A small image classifier, trained from scratch.
Model: arch convnext, norm layernorm, activation gelu, patch size [8, 8], layers 8.
Training: 34100 steps, batches of 192, held-out accuracy 70%.
Data: trained on photos of plants, animals and fungi (iNaturalist), 42.0 epochs.
Rows from block 3 of a small image classifier, named by matrix and row number. Rows with one number belong to one neuron. Each number is 128 + 32 x the weight over its row's rms, rounded and kept within 0 to 255. All counts start at 0. Numbers have three digits each. After the name is the row's rms in percent of the matrix's.
After each neuron's rows are labels from the 100 images, of 14976, where the neuron reaches its highest value: "strongest on" is what is common among them. Only what is clearly more common there than usual is listed. The data: photos of plants, animals and fungi (iNaturalist).
# fc1: MLP up (model.blocks.3.mlp.fc1.weight, 2304x384), inputs 0-191
# fc2: MLP down (model.blocks.3.mlp.fc2.weight, 384x2304, transposed), outputs 0-191

fc1.720 105:088072143135051098100112153116133088111091059105100160155137098147113144094104036089155148156073113123143121138154113138158114145100138186147119120107151175130162117173076154102121110099142115102147087098092095134128148120144098128111120140156139090155130210154120102092168148136125096120144150077150140114100134157108070122146187125113174074069071122094083122135159132147178128145074124141085101109135121076140171070106164128116137091187133128118173103138108163186123111122088173203119132099132126160146087135081128110097109142108094129112124088155131101144131101143163104118
fc2.720 106:153119144123141145150110126155054156112060117155141181081178122114103089159092120068069113152161126126107172102097117153150154116176135175177113105114116161140123150152101085156122151155137134144108148123077136119147048216094152052169157157089127162146104070130060084138124092148134097154129200133129109101159133109117143132085107149135096106146086198144150100132130148131111079154178109077082120129176147097130057107136139156146081060133142138131130145142122115129094171130153114111104108044155139135161093130133093176128111160080142115103159102127129144118123109093101182084
strongest on: phylum Arthropoda; class Insecta; order Coleoptera; family: Coccinellidae

fc1.163 098:131126139149122119207094110106154101097125173145111129133138131134133114159104136135110081108102087177129107095121105075111130080204189178141154177130126066051099156136167145095136150091125130117143150100105165138142140074176163157155185148125099169137109124154165155129119088087137093105127183150137144134104137165082128080098135077174112101147126144136227122167139129092171134174144116088096185150194144129127126083120146143134147090142105091098131075133222099138119224164131111092113139099069142110127140088149151117135195151129133116142191111111112171126162145054170157104
fc2.163 101:150161170168127114155137134169150150133130178103123091134101119092120139165113119106105088108131085105129138099077165172139194105141115112119036193169123182108177093160171118147112060157132192150128144130110119210153155146142118102099180124127117099125131135138162117133180106141118155074087122183070123062088153137182171175151120161115077088128114044133129143081112202197123191120145154136120116081102136113113153122170058144082129177116156101144169129164180087117163196114163111129105070115119121154148142131157190200073115186081108123171124166147111078133113035098085109075
strongest on: kingdom Plantae; phylum Tracheophyta; class Magnoliopsida

fc1.615 101:157081114147104116065152112098114119161135108115100177116111094108121129128093117139088105133100194152120089118150217156163143144100170171143093125111134143115144106157132096095157109132170062096187121092128096121103141102132120122127219102135148175140101166090070142061114169093145087127107102117146063112150220104129112113134086114097147041160141163091130139104170116068140095107142134140103132092153086093107130144121179116161113099082159138107075069156134118136151140129118130132143123059162169160104211120087126114158076168114105108144107066134136088156135227113100099116
fc2.615 093:177184098050115135162156106147159094083138110105174125183118136169073095179101133124121166076178153088097147185112184106197115069112115104126119128097122161146177112170080087124156113107095202159097144124114102081068150087158155128111071119202159129098118127153091146150121108121161195127131148092188168146155141133146115119119121105072148141173076143117126142172154105099120111100090196111112139142187125112145039145132117095132116107085148124130138151088143119072044116130122157131110131087101134121166133099111204129151098131106127142144100092186157176124133118145126147073
strongest on: order Accipitriformes; family: Accipitridae

fc1.313 102:208149131127134085134100072080077110205155158100141136165128111108151140127130097113079137166151087167108156099131075118122150155098116084159097126149126172096134086116074165110166176151192115100161114081097125113148087120129133095110082163123117023149147096056148142052120189175107105153130147112135116103127134118154119134158089132148131082118107169121000103165115133112125092158134149103160164085116137102091093094153049128135104105191101137138108059078155114111152162054121059116100124105131161126122084133120087143116109142115173148100108140122119114107144129161156128162
fc2.313 101:145077123157120099139146165119157101140136130106101129174133206132117072067141121159115153174151157159107177120165156153123113105168119136088070129070191083095127144090107154127133120079104131140100146144105111119084125113147134143135162165087167137129133089072162110155116099235141108124183120182108120132095153141125123184131139100154132057142166146134153083128173180172154123112140168169169111121098147136114161143106103067122126148179155099033136121101081108135147085166137106157126173140080156134230126169161149135091122092165163110047149133139085132161091111120132107134
strongest on: phylum Chordata; class Aves

fc1.216 102:126111116117083097121179106160156125067228136114131208091151086094140121125126121152105129194114152114109131135101100129125140098149141064105070162157153138088143126117138088116129133117196137132143206124115134112140116105125069144117176061078117122118134109119111064073079170136122085104173095104074178136205123130104138126120116093119124098103163132089129154118142083108143140136081175102129081091111117139149152056191057148078124150157104136093114178095162105129077163103116135093086127135113063117109080138130062098124144195173177153130102128100161107217121168105112147113
fc2.216 103:146089103149128144125149075157175102098132100086093193133125159198150112144093133126187080118174156090081115153104121107136117091164181086113073147106137117128137135132076141076162130112056163087179119105142171132152159134078120161102187135086163127132108133094173130171118170198135129113129098130111175129139131157158185154127145165224091094182133167109113130124145143095078111163119128113107160082135166153109158099080159139122069138130098047204163116125112153133130112150087087149095149148152071138101116130160125148132093059154075145120174170132172101096178164118088110114
strongest on: phylum Chordata; class Aves; order Charadriiformes

fc1.69 098:119107147116135156174136059109113157116140149135119094136090096116145060151096153130100093133060148128078126137154163062166170168146059149105125117137192118145095061183162178159119147108151076151112139111164150144087172122097151148129113178082077155142172117079125144118116081108187172124178188139114097153164151131137095135120139155116111100155068126111083109081063133128112117119155110066067075068139135142049119102108150138109157136143116139141136104129134107100082107100115109117163101127152160163107145091121080135096154121119141100120129119168148154102197175129124084070
fc2.69 096:132110144085166099110101188154186167159092118142095127118039169082132174185159131101125125185138147191152089118188188063105136132110105111129098123099145108167122078099101103110151094134078178116082170162122183114121141100119145126108156106081100108089111110154088112145168148132117116168145131109140146050137094133124099157151121139110162144120122118135065183131143094133127184174148175087138146092129150225177153112101132120117142166127191128127171108184083122108160132146157167168105136123147114123108084070154172091132117137133157105208130151121163129107110103180068109140
strongest on: kingdom Plantae; class Liliopsida; order Asparagales; family: Asparagaceae

fc1.640 102:139115118154108125146091125120164093179130122124124112122058146126151113128101120119103126143103078113125159110116162111167152177101088120167083118170145148131118093152129182103141153137100158119165085191115164187141090143100128095080137111147140113120128085111136122098149164127154070166120145066140168107146143142126119162163184146112089073136083136146075098089124122147144120119135134107138153169104188095112123092151159115117101050109090133132126086096116097129129142135139108125103172097164123089135101157137094221138171175133184129182099170198165087095136153098140145125
fc2.640 104:142172196151141117094121123173142137119127101154170117103187134122184052092169095183159124153115143133185152158087062168226134135100051120105096101159139104137139180102130072092143122111159174109124099153121110098133133105178066106165123159111121097122114170181078163085087138120144078126146086120112152154127146066213162148184122120097083107113113127142142163112141159171127148118197098142130138124111099167141140146191138105162109097160107119151115102128154062068098140148112150127125098180141087122136143103118089162097127120122133147145161150143131122115141096148113099130
strongest on: order Accipitriformes

fc1.451 098:114106118120149178122183119141105122123122119111209116074118120102107088102132185095132104175161092186188132104151180055123123165131113140096191116101161148141063130140094140099146148127102109126132140148144083167167132153108051146138176098180147117164169123081165113138184088162172132159102108109080107122119140139111130092138117090137068109113114142096145158124117141151127138152110114129154094161118132178075157159090129135162104072097093119187105132171201180114178127111124127103126140122098193132140142129101086092147149133118172145135175099140156107053167101109117108127
fc2.451 104:158123121162168129131097113131175129108108045126142161121137183139131095155126102102185172124155057090142151148093084106159166160116127111161058105126080154119117110145103128148151120106106101155097133169125108068164121108099127098099108124118151168100162144160092151141092102133129094113090109093086109152121126118152217074169131107125130160167119145082139149085077110180164045064185106145141193137147101088120088092137073154137096127113128111080127133068184156118118093146087110077208131128124143148092060122029089168118169102126079128096146157130154152097121178103126117109
strongest on: phylum Chordata; class Aves

fc1.631 100:199129116087113147121156147126141185166157109117148123165076125071117112160142166115186087118041105077192159154058075131093104097149168105096122090103117095151132145053126116197135164070135112056141173120116142104164093167076127103122083075137119140153150109103153151086117151110126110149138078131122150087145166111136136168199155101142141097178128121129144109123139105156141123149095132092163149118103123123098096081107059087060110182132070110063147200152143153109161115155122133124131070162172134146121149140119131131095128127088101108146146080015127192147142077135068149150
fc2.631 100:162177150127222068089129112138069100125128107130152088160086177135103159076197124156137183130139111159122074120078156118118111166072105104120100121119114164140090095092135130209136074112212168109143103146106148101110141196095134157118063138100123119127089129100125155198132083138169060110115125139104123140124150077149169188140098208136074178155106114066230059120154105149148219115134119116110124150121147129150098149118173126089176103079125141171121159118124127088134128117120075106093138176147147122169134112130142149113123085117152119192097159143156184148156195131153157111
strongest on: order Accipitriformes

fc1.172 096:140184117118140153048103115086170188116103090045107186109099129100238098158091171100092125103053096125069126112180114076125100130109145110110149064116159139159127107112129062138193160140107093125153186112120124124133114166102166126061118113111089185108163149134174161153149170175115082094105142134143166155119171141100124155125143083146144136110079120118137126124135126092141111138099102143160131094138173113085087105168099143129145118133064129100131119111119116148118149165150139153102086099099084124198123107112103108139060109170079109192125153082117140147144142151042137175
fc2.172 104:151105120200076140170112151142154109151131111089168090092155130184128084148088133099108037126099102116134166153173156111135116191130153187100113114142132147129095112144192109137144163131113160141162106095109084155093144137107118149148136150110092150129125145057154130140129103120166137099107149145083141148106113127162080086128132100167115132118084205129170159108147094160133124107095081118133123200070179081148175098184140090090153176160126144117105114131097122192079088129084148048098117117147139131114052182105115077110146111093182137156139137186117117118160137134167128121
strongest on: order Accipitriformes; family: Accipitridae

fc1.710 094:083160132081052066132166107148133095084118149084161104152143174102110096152091160136135074124138160095056151126164088105135120110129133142170159117126126135086092164163061118202148131114124116120165103115121126104182191125161133118148161104148155088111100160173106094092159138144098074173123103148143141135138104093123126112108143130088158085104112111122159135131146097125144178092126098144132080132122133136171122135176140083065159139154148176188135068117100130181116121095154180174080120151098092112139100165113137197095114133198139063151099155155090096149107156077090127075
fc2.710 094:112136151117143201151134108117128116152093111130141177111147164173131124166089119140161126134163133116101077135124145117029065096088108157065080145126091131154168188154113104179141149129138145129100138122181116139106131103113172110089089124104107096141160161160133141159118170127148198198106138123115074083142083117195149116142112124128132102152100142123133108120163139139074117119204140132124055109177115139089138122115130176090152142148151146136137141090110128120155133145124120139121165136152113166119154142134103153111188165091163141101245150180114126140135061116144207126
strongest on: phylum Arthropoda; class Insecta; family: Nymphalidae; order: Diptera

fc1.204 102:090138116114134120056115068147115192102128112127051154133089078116055094103117045151126130172100082170102176166146074136179114118152098184158166063168149145043117115132123076063116136095149125101116085122107147139174126120141110160138107110128108115072222113115109119127157076118165160062190087126118136144107184163115096117099138131145168094126129131126135129060167104084158073133138143132168103136102130129064152086106133120092108156107146134075139139150075138087129126121103130105180144130182116178083107152092134106108117071046132106139134090128147142067034112111143107118
fc2.204 094:144103052192100170168098145111097106128128102157085139113126119144130111122082169114119125093144117144122169070135112109150103120158183072090178126145130155142155163151081112113147080163133143093171095145088129114175054093135113069147091108094104159108132131140142159166157127171196128185152120155123119126105231124159081188183108057152145130126107099134113156128109111159144158143147166091124152156203089116110142116100083129161111120115168168151142141198129129109121099162119201183103169139156134151139119108067120180131153117128135128131117166157121146133143112123128124158
strongest on: phylum Arthropoda; class Insecta

fc1.25 101:168076093084113143128141154051096138142090124106086117112108118070064172104174163117112124085079185103091139095145134092069131159079109137143144117138176121131091095140138085116125136132194105153128122123110126166090109121096118167148113145186194098108094158107130132116130126177150146172172117141126113168131160123188110157110088154109146108141214136152053113112152128089141104144114084132124135208091133118100185092179158089083159150147128118137066155144101115157127132148134090110132160161057134075156086137119111133120145096186120146114174154172139104110123103125092187124
fc2.25 103:168156182112126084180093140087160074154148119136091091058182182106143133109110152185118138116157160140067174129116113106106141163146114124166133130160195108098056110128145133100166113083108085114145110172168190138167143073093109109101133177125147137155103103064095175153067098166124161165109168160120141154152042105090173092086139116112154158099101123104089101120158177142062098170084152076148120082128148125096123112157080170162113110104068125100135144173117154168106085108117172093136168208113124110173110173141109150135093129152154108124133145084102128110200161160109125148
strongest on: phylum Chordata; class Aves; order Charadriiformes

fc1.331 105:106126103134102104109140142118134133132122141092118163104135086091158118180163105088132127127109158141206084123131191154151168134113083150119058127130154157166130173152058129053096103089164142123129129098089152147087130107169131170132169112139076123120106099184189124061135125129162138101129147142156161138117120137138109102130142149134130109104201117133202162096104110100145147089125148107079144150117112160124123104070081123161146134068152121061166110135136075114123155111130132136195149112164080120063123180164108067211075130190151142133129166148095109111103170131106131064
fc2.331 107:102107103162168183174100119094151127130158141193133150137156182171095086125151118119124103136118123150134158159150090135130152111088040154175165119112188123102112131125104118186125141103076164135097124088140104117073079155094129123110130145168174137146115137106115114080176166128132140127138094126153143162115111113112089150162109158125138166109187244160143095134136143112113126070161086134150157119139156111174100138130137173123137070116077197114110114140162099171087153149164132121133082110049113043192159189142100156182127129157103102139075129161124081124142125128099152143
strongest on: phylum Chordata; class Aves; order Charadriiformes; family: Laridae

fc1.502 099:095135121107129081126143186138086149174163103128248182075168132141121117107131164107098168136125112159168143106181052159150135110103124159146165082120130121128111112146151124108128115148198068099104091114123086169117130072194055092149111107107130125160122161132158157105166119126045149109133172072139163139111133088088089060194139136169146117128125083125139113083086097155115183101066072115157094116112153122106128124112116129136150123093172104087058172091130158135124145108111120139153157124142172108191143128133109129097151141161136117144198148205063094086160090122119166151
fc2.502 107:129115109155150134103112164203174176127119084161117076144163118151108126124136155152144107126122134141145161105098183133121152109108097155097083170140162108105096117111098120199104124147145152067125148095155177173198128140130140141170161067134125193120124111102067123158212165111185195153105136154156111168187133129124128100131117137107115130121176178132142132103112116144142168147102094121138201152113097083161142129108119124096088139172129158085097101118109108186152179150059152134178111163090082160122128098143096171032095142130154101082099162119111150096136144126148103138
strongest on: phylum Arthropoda; class Insecta; order Lepidoptera