config = dict(
    model='image classifier',
    dataset='photos of plants, animals and fungi (iNaturalist)',
    train_examples=155796,
    image_size=64,
    crop_scale_min=1,
    horizontal_flip=True,
    translate=0.06,
    rotation_deg=10,
    color_jitter=0.2,
    cutout=0.4,
    targets=['order'],
    num_classes=67,
    arch='convnext',
    isotropic=True,
    norm='layernorm',
    activation='gelu',
    mlp_ratio=6,
    dropout=0.05,
    inner_norm=False,
    patch_size=[8, 8],
    conv_stem=False,
    layers=8,
    width=384,
    kernel_size=5,
    mixing='cutmix',
    label_smoothing=0.05,
    loss='cross_entropy',
    head_dropout=0.1,
    init='xavier_uniform',
    residual_init='none',
    optimizer='soap',
    beta2=0.99,
    lr=0.0025,
    beta1=0.95,
    shampoo_beta=0.99,
    eps=1e-08,
    precondition_frequency=32,
    max_precond_dim=1024,
    one_sided=False,
    adamw_lr_other_params=0.00089,
    grad_clip=5.0,
    cautious_weight_decay=True,
    steps=34100,
    batch_size=192,
    epochs=42.0,
    lr_schedule='linear',
    final_lr_fraction=0.01,
    warmup_steps=6820,
    weight_decay=0.09,
    adamw_weight_decay_other_params=0.05,
)
Rows from block 2 of a small image classifier, named by matrix and row number. Rows with one number belong to one neuron. Each number is 128 + 24 x the weight over its row's rms, rounded and kept within 0 to 255. All counts start at 0. Numbers have three digits each.
After each neuron's rows are labels from the 100 images, of 14976, where the neuron reaches its highest value: "top examples" is what is common among them. Only what is clearly more common there than usual is listed. The data: photos of plants, animals and fungi (iNaturalist). In brackets: how many of the 100.
# fc1: MLP up (model.blocks.2.mlp.fc1.weight, 2304x384), inputs 0-76
# fc2: MLP down (model.blocks.2.mlp.fc2.weight, 384x2304, transposed), outputs 0-76

fc1.163:123139138140116109147170119167094111117121144155125117129181117124107122131113130100087067186155094102134135134147153098097142136172141128082100148146181120139124119140121122117135126160126117150157130111121132166096149106132104122
fc2.163:140112142123146113161142131167126065100134096160175116114145121134098159114096142160097092083108140102156103143112124126119117115162105151165128129147125147134085142129105107116138106157116143142117128093137159122159086145148098130
top examples: class Aves (85)

fc1.581:149125160129123157125096128133134121118091158147136102131163157092129100151078165111133160159123112147095124133125148127138165138137142126174135134105130090140137138096167134147105123078119100126091119159139098154076125155108139107
fc2.581:123122136154097150137085132164122131132162126158151081081116110095130148151105125130131115149132180127138103127141130159153128121124097159183121135133119105143147144134127110136108115126119180122107137109132186126172118145114110122
top examples: phylum Chordata (94); class Aves (93); order Anseriformes (44); family: Anatidae (44)

fc1.718:155123134116132133150119142120103108098119126121126184121131099131134158122148124124153135132117162171148178174110152135125160130095132109111159116102155158142151118119110130127123161093148127114153116136117145113153087145094116134
fc2.718:139134176096156122096120116137141103178092124171140101110154129145131150098120121140139124081103142113121133121163156136159151136116143078185132187113082140108130152136201158129093143125094119176081113147113104126158140077100151121
top examples: order Passeriformes (55)

fc1.647:131139166110142126115157124146109117114131138119111142149135078094169139159093131114125132121143195100116136158160107091159145136107168186122191143135127163167129107139161089149095145138122121166134140107108141126133140078122129144
fc2.647:113134127120110139108155077119096140116143161143144129099139142145155083121145140138138106103145123110150098129142151140166157149128122142099072167122077149105120102105142172118105116090143123148161108160135114127135130143122093157
top examples: phylum Chordata (92); class Aves (89); order Anseriformes (26); family: Anatidae (26)

fc1.508:149156103107139122154142155104146121151167130130136162150120133130077120140105096129101130151124120132142109143119101129151120106123117139119180196118154088159124125143126125155088097126140123091112131148180115128118143080134144134
fc2.508:149088159134113135100190148081089135065129110134090103128126147117128149150134127118098123109106121131162135177136109108148159113143153163098098100093096106107122195192128104159142130120115087103120107126078133112118159117120132155
top examples: order Lepidoptera (41)

fc1.214:156157169121160138101168142154100144132163143162134099122095143102155134085097132120146083127121137109138111131173122123126142145128151161132139161158140123116137140137128118118116131140131190152149168131148115125174111168144178127
fc2.214:079099151161138143139127132129183144119130122147091130121143117121110109116123127141117132095113135057146164115107129137171155175088128114083124128091120178147134110130148140119125124132121136142119153083121159139202169110105145108
top examples: phylum Chordata (94); class Aves (93)

fc1.726:174152117125109132180172127113171132120144096154152122107122158159174149161121133133125154115122139104128165155150132139107116125181161162121134138168152123124102103151178100151118120115147136132153125150138133137107117143064152169
fc2.726:166175125129108123119086135081128152138150119179127143093135110135092191135130110136136167140123114171124126100064151112132170128135109184127115103134117182112155093146089093121124143189102108117078115135124153121131125151156102132
top examples: kingdom Plantae (37); phylum Tracheophyta (37); class Magnoliopsida (31)

fc1.701:111159103114142150098125103135170129131130120152173130127161132107207161138151138098112074137115127145053117120189159187113159130103102151110139113161138144107144133100116115157112162149149079147177121141160136157121120133101198125
fc2.701:120123143122145147126116119150133094102113115138133148159106177158168111130095113107117136066119090140099170116118110130147150170153124096151150153152093088155109135150121138140131091074105129087143120102164131121155115152104098120
top examples: class Aves (83)

fc1.746:143138148108171134132144138083112099161165123145115133134147121095083113152108109158124135120161115127174134133133136132161094129191115130161081098156118123124099125101150129128152157141147168135173150106090163107169121139149133112
fc2.746:142147139123110171144165172134171139142129137128118151158142113116106113081167133138129127164114125121156085149149126158137110095092181106090137125149141138159159128139097138114162126147168130130153143168151124129137115177113131099
top examples: phylum Tracheophyta (26); kingdom Plantae (26)

fc1.174:110149129119149116106132078082157114134115119137113192121156114117097139107115119186137180123153162144141115120145123120105111115147128122141174129116116119069132102164085149127143122114147114130118142136134095130101145131132112132
fc2.174:095137111109151101078150129140144121142180104091104160109110118088131099149153142105127162079126161133146126079104093144162128138123076117130133087108142134139095133124112127134143117092098131101158102113132072116103133167148071138
top examples: class Aves (87)

fc1.185:142104126127144108130173098133116156185103186123134118141154137151191102149152153184114115154156183157071139087108139132143119179121113129120117139143138124119100122162145116136136160082109103143166113141108131090124139144108085138
fc2.185:092089119153152115152125124115124129127136120139160086118165117064178108133084132107101123106155114147111116102129163147102081118117127119119144131145129104148098126097142135119121113191159138097152130099124108147172152126121123163
top examples: phylum Arthropoda (72); class Insecta (71); order Lepidoptera (36)

fc1.670:099124147153135115102174151125182130195150105109134118131147111105120173098145147071118114158117145101091161143131124150124129123121110124123129164114195116095108152107128146083104127110166138125139115107144085149126106128116120120
fc2.670:109118173113125129163131142134158119111197125122085106112105137124098186126102118148134128129147152149129111159137143113167096136129117098095120136113103148098126102146085127131139145112126122143149133104119146114117096165127186153
top examples: kingdom Plantae (32); phylum Tracheophyta (32); class Magnoliopsida (26)

fc1.206:181110135147096124117150133140119115146129131130135126139137116119094127136124107110143099173141134133106117129148124121151116152158145160119127144145103141168132117166125138120107160110133082126156182083138102182080131113140128120
fc2.206:187183154150131089076127091172114143113103171140073138152152114088106092121167154124137159141148099125119152073088128156116149124114128171145117126143165075108172108157125072136116130140152147133123109093099125127151108146132109129
top examples: phylum Tracheophyta (28); kingdom Plantae (28); class Magnoliopsida (26)

fc1.578:134115149093174113177147102139169148153104115139050102126124136129150118152129110174112129130129160169137119151147127130163134126094126181109148126138141158118139149100135133121152141128106100140210145140131150133119132079148091097
fc2.578:172133127123118114135142139119113109109141157144159101133054104142161087091115117127106105117094116137143152120172092126137143110122154130128147113154123164153148119150138164141103106142084116157107107102125159152119183115135118130
top examples: phylum Chordata (92); class Aves (88); order Charadriiformes (53); family: Scolopacidae (41)

fc1.349:138147217128138110120133109114144098106157120148167103167133121135121144114113083056124146150129123113199099106109145108126148145125134131108160134106157170113101122128168160120127134110160101107140114118098119125102116118136105103
fc2.349:135121157152145091121139133117098146140106075094093156186108096088111117160106096087149119111142152159120126186132139145123109133113139142175157119169130122133109091092087126099119124128113095115158145133130104138132133141173148133
top examples: phylum Arthropoda (64); class Insecta (62); order Coleoptera (28)

fc1.456:116138155134128133101149110110154139085156123165143138114172173144085161102147110119064135123119176133154132134126105110132121149143110112148121126102147137137114136135123156152167099108125122140125156146122125128131142107183117167
fc2.456:164130126109172150082140118143148152108159139081104106124125137089106133119110113133149114127135153143113135060121062166119130093148116098151140118104125106132112132129150120107120160135112153159151091133153148104118099138088157114
top examples: order Lepidoptera (36)

fc1.376:167109152123109107137158137160106116124163154179124124116093146112110102163135146138139160153129136094081113120143139094157121159112129119177077147152119130132171095146121151096132129156119132110170121125136138131114114128145107129
fc2.376:117171116131154112121136094183106113123160138150148120159127086143155093144148088088134150141131177138144153127172098124071114164130130086122122129149113088082101150124135123146128104130170176128149102131160121147154163106134150148
top examples: phylum Tracheophyta (29); kingdom Plantae (29); class Magnoliopsida (27)

fc1.712:124121145092137140120139148143104144126130143096131165129145160112131151156106128144079124134142143134156132136174117102161116143162140194115173116104141145169153102162149126099072139163136129124124138125092130175109068145133102151
fc2.712:126109106122135121066117131128153122122157167130134077126156148134125088123126127089064107093099111089116145145138162137136115123146148148128093130192147148106136058126116117094139132075116149139138134105093098138116106061113137118
top examples: class Aves (87)

fc1.67:123160137142129095171135134105138114132157063123122125177119139106125126104129118146140119101143114162120163130110161104147081163173116132129129153133116108115105162124108112100156139106113073114136134115110129162154163146159112104
fc2.67:138135091102127133109111074100143169126129125124060115130163122088175156116102105145124155137099112140122127085154150168101112102113138101117140096147103144133151153110118106092137141134116087130112100125133133142099135134136147133
top examples: phylum Arthropoda (79); class Insecta (78); order Lepidoptera (55)

fc1.573:130112117127134115158120153131148127093175104083175145121115123090120111159131165121139141139146173184158132135114141138099137158125095127155140150137162133124180153123109108097133064146075109135130147106143124114093136136152117121
fc2.573:156163125103137104130176064099169103151109143103112150134142102144163123138109100141103076149172114173103168122130114140118099125187138110161129122161135159111145106091133089129135120086086094096141082149118127163131128112117127136
top examples: order Passeriformes (57)

fc1.131:144198219160147105100126125142154161100177151130119137127114137108130102143130115122163111142132123144120132102113135112134121128176152170133120155126180128165157103130119132124136154145209151175159131126101131138126142080125132132
fc2.131:140106108102101075115165156086080109167114135116141106145111138111132131107146119108090132176142140160125116117128124136100141137090119116161173091149137103131120159136158147085153159122128159132141124177134162137120125168170090135
top examples: phylum Arthropoda (60); order Lepidoptera (38)

fc1.602:161095146126114116150107107101159116124139132106118114167132125123150150106141133122099122143125161134169160102107149062144129115167190151115148129134129157110101168154119115113083139146084147131143113112089147117123152155131131145
fc2.602:100153113110149121135120144124105167105135150115127100121139148120124127103139115100080147117141135184124130087115094162110130132117107118153106177134131138113117141122174124077133128088141108088169146169141143114082126104135134118
top examples: order Lepidoptera (41)

fc1.49:110168100142135146136146121135137093130079141131120127136138165129122141148127102119129157154115119134123083131109131107117099093118140155088139156165134103101096141133108085144133122136188126123159127128152105068110139119152069126
fc2.49:172090125125118154135153127115127120108105124156144092135131138143165144120099139140146131125160107134147123153154157123142126130149124151152154123188116129103144102142129139101125159103108119117155137137150082117113118144109140108
top examples: phylum Chordata (97); class Aves (96); order Passeriformes (61)

fc1.339:154130141116127135136121114109141119109139123101100155098117125121174139112102154121120154159141105163091098154124097166124186112141144138120148161128145117125156125146161144107141150116117121130125141115198146146141135123119147158
fc2.339:130141112122126112092121077168102126119095099137146119122110081132113129123167147099124079180123137169104133159111113109163138159144124125139065134097129139165141146119108102152149106081121104141151158143081068137140099099146098173
top examples: phylum Chordata (92); class Aves (91)

fc1.275:125166141127118125092121145111119104128122131154095101098162130101091137156103159123118129126177120136115093115169121155108093127134094108132084137125141091145103116118178129128127127162126134105115102082109094142106108134084169106
fc2.275:150168119180126129154144107142110125156150145125136093148116156108131110158130106109097148181114113154118121134120141126126140104088141142108148098126102118125139129193117150134116130160104114138160104126098121114129138123135144093
top examples: phylum Tracheophyta (36); kingdom Plantae (36); class Magnoliopsida (35)

fc1.471:150189117170157127126131159125168137131172173127097140102095143119136144131082163086142143158129118136109135161149122120157140153128118122109131106178155157124152104110108164137150162148162122124143138105148137108086151146092120171
fc2.471:122133138103152157138138122115101173152131127159129135137129079136147132128191115129136106127173131128117111120159128111153176142122138134070100128022131139119135116157098136125123124126143132094144125141152102125131159119117100137
top examples: class Aves (92); phylum Chordata (92)

fc1.292:087122148120139119136116140125143142131123137186135155128202156102120128122149105148136113106133178164112146128148175154111145148150121096127153136167140135120151140151100125114106139168149137145149142122120123109105147152116088136
fc2.292:134110139127117117173099104113131132147105088161138147132103159176130104101129129106124096167099126147101154099137107144119107106126120184148152118132141148127158131114162165117118063099095112162139092156118098177129126135158107096
top examples: order Passeriformes (52)

fc1.332:150141122123128088148146096154124144145121140156120189146143101132125125126140163149149203167104140133130137127133145130108133125113126121083169125171108116161118139176143111073114129135165127094121156111142128162160154143174142114
fc2.332:136156127109063160127139153143120103109143134133136171090113135086077117113120119174114144227104120173126118199134109118135125131172145152134160141148110151121128133159151125140133155132082113132147128088102150140171108113127117132
top examples: order Passeriformes (56)

fc1.606:163136124117122120129118132101145123132118110114112162115128145148133114140149095121152141126114121068141138111149145135119114159119137108110111160170111110118145136166138172119119141136211114176148130114150130109124139081109110151
fc2.606:130096142165114131124148121145097122134147144097122117092133138160083171114155115088158148115102077110119106201141135149134125127115147164099136162130117101081141074140167103110094126109125161117102104099102071146157114108125119138
top examples: order Passeriformes (54)

fc1.173:107095121149125147119119129092124139110125124147144108126151124119058169132147110138175103106154146091131104128124131122109133139137188139179169130117138166111146120153121086139101121130137134109141092127119127111089128089106142104
fc2.173:130122179138113117150111112124150119113084119094159127139118091100115147085138113149139107165119142146138119137133105134127170118097137093173158142180131176104162132129116115150129126110146145132144135176176116173101078149155127141
top examples: phylum Arthropoda (67); class Insecta (62)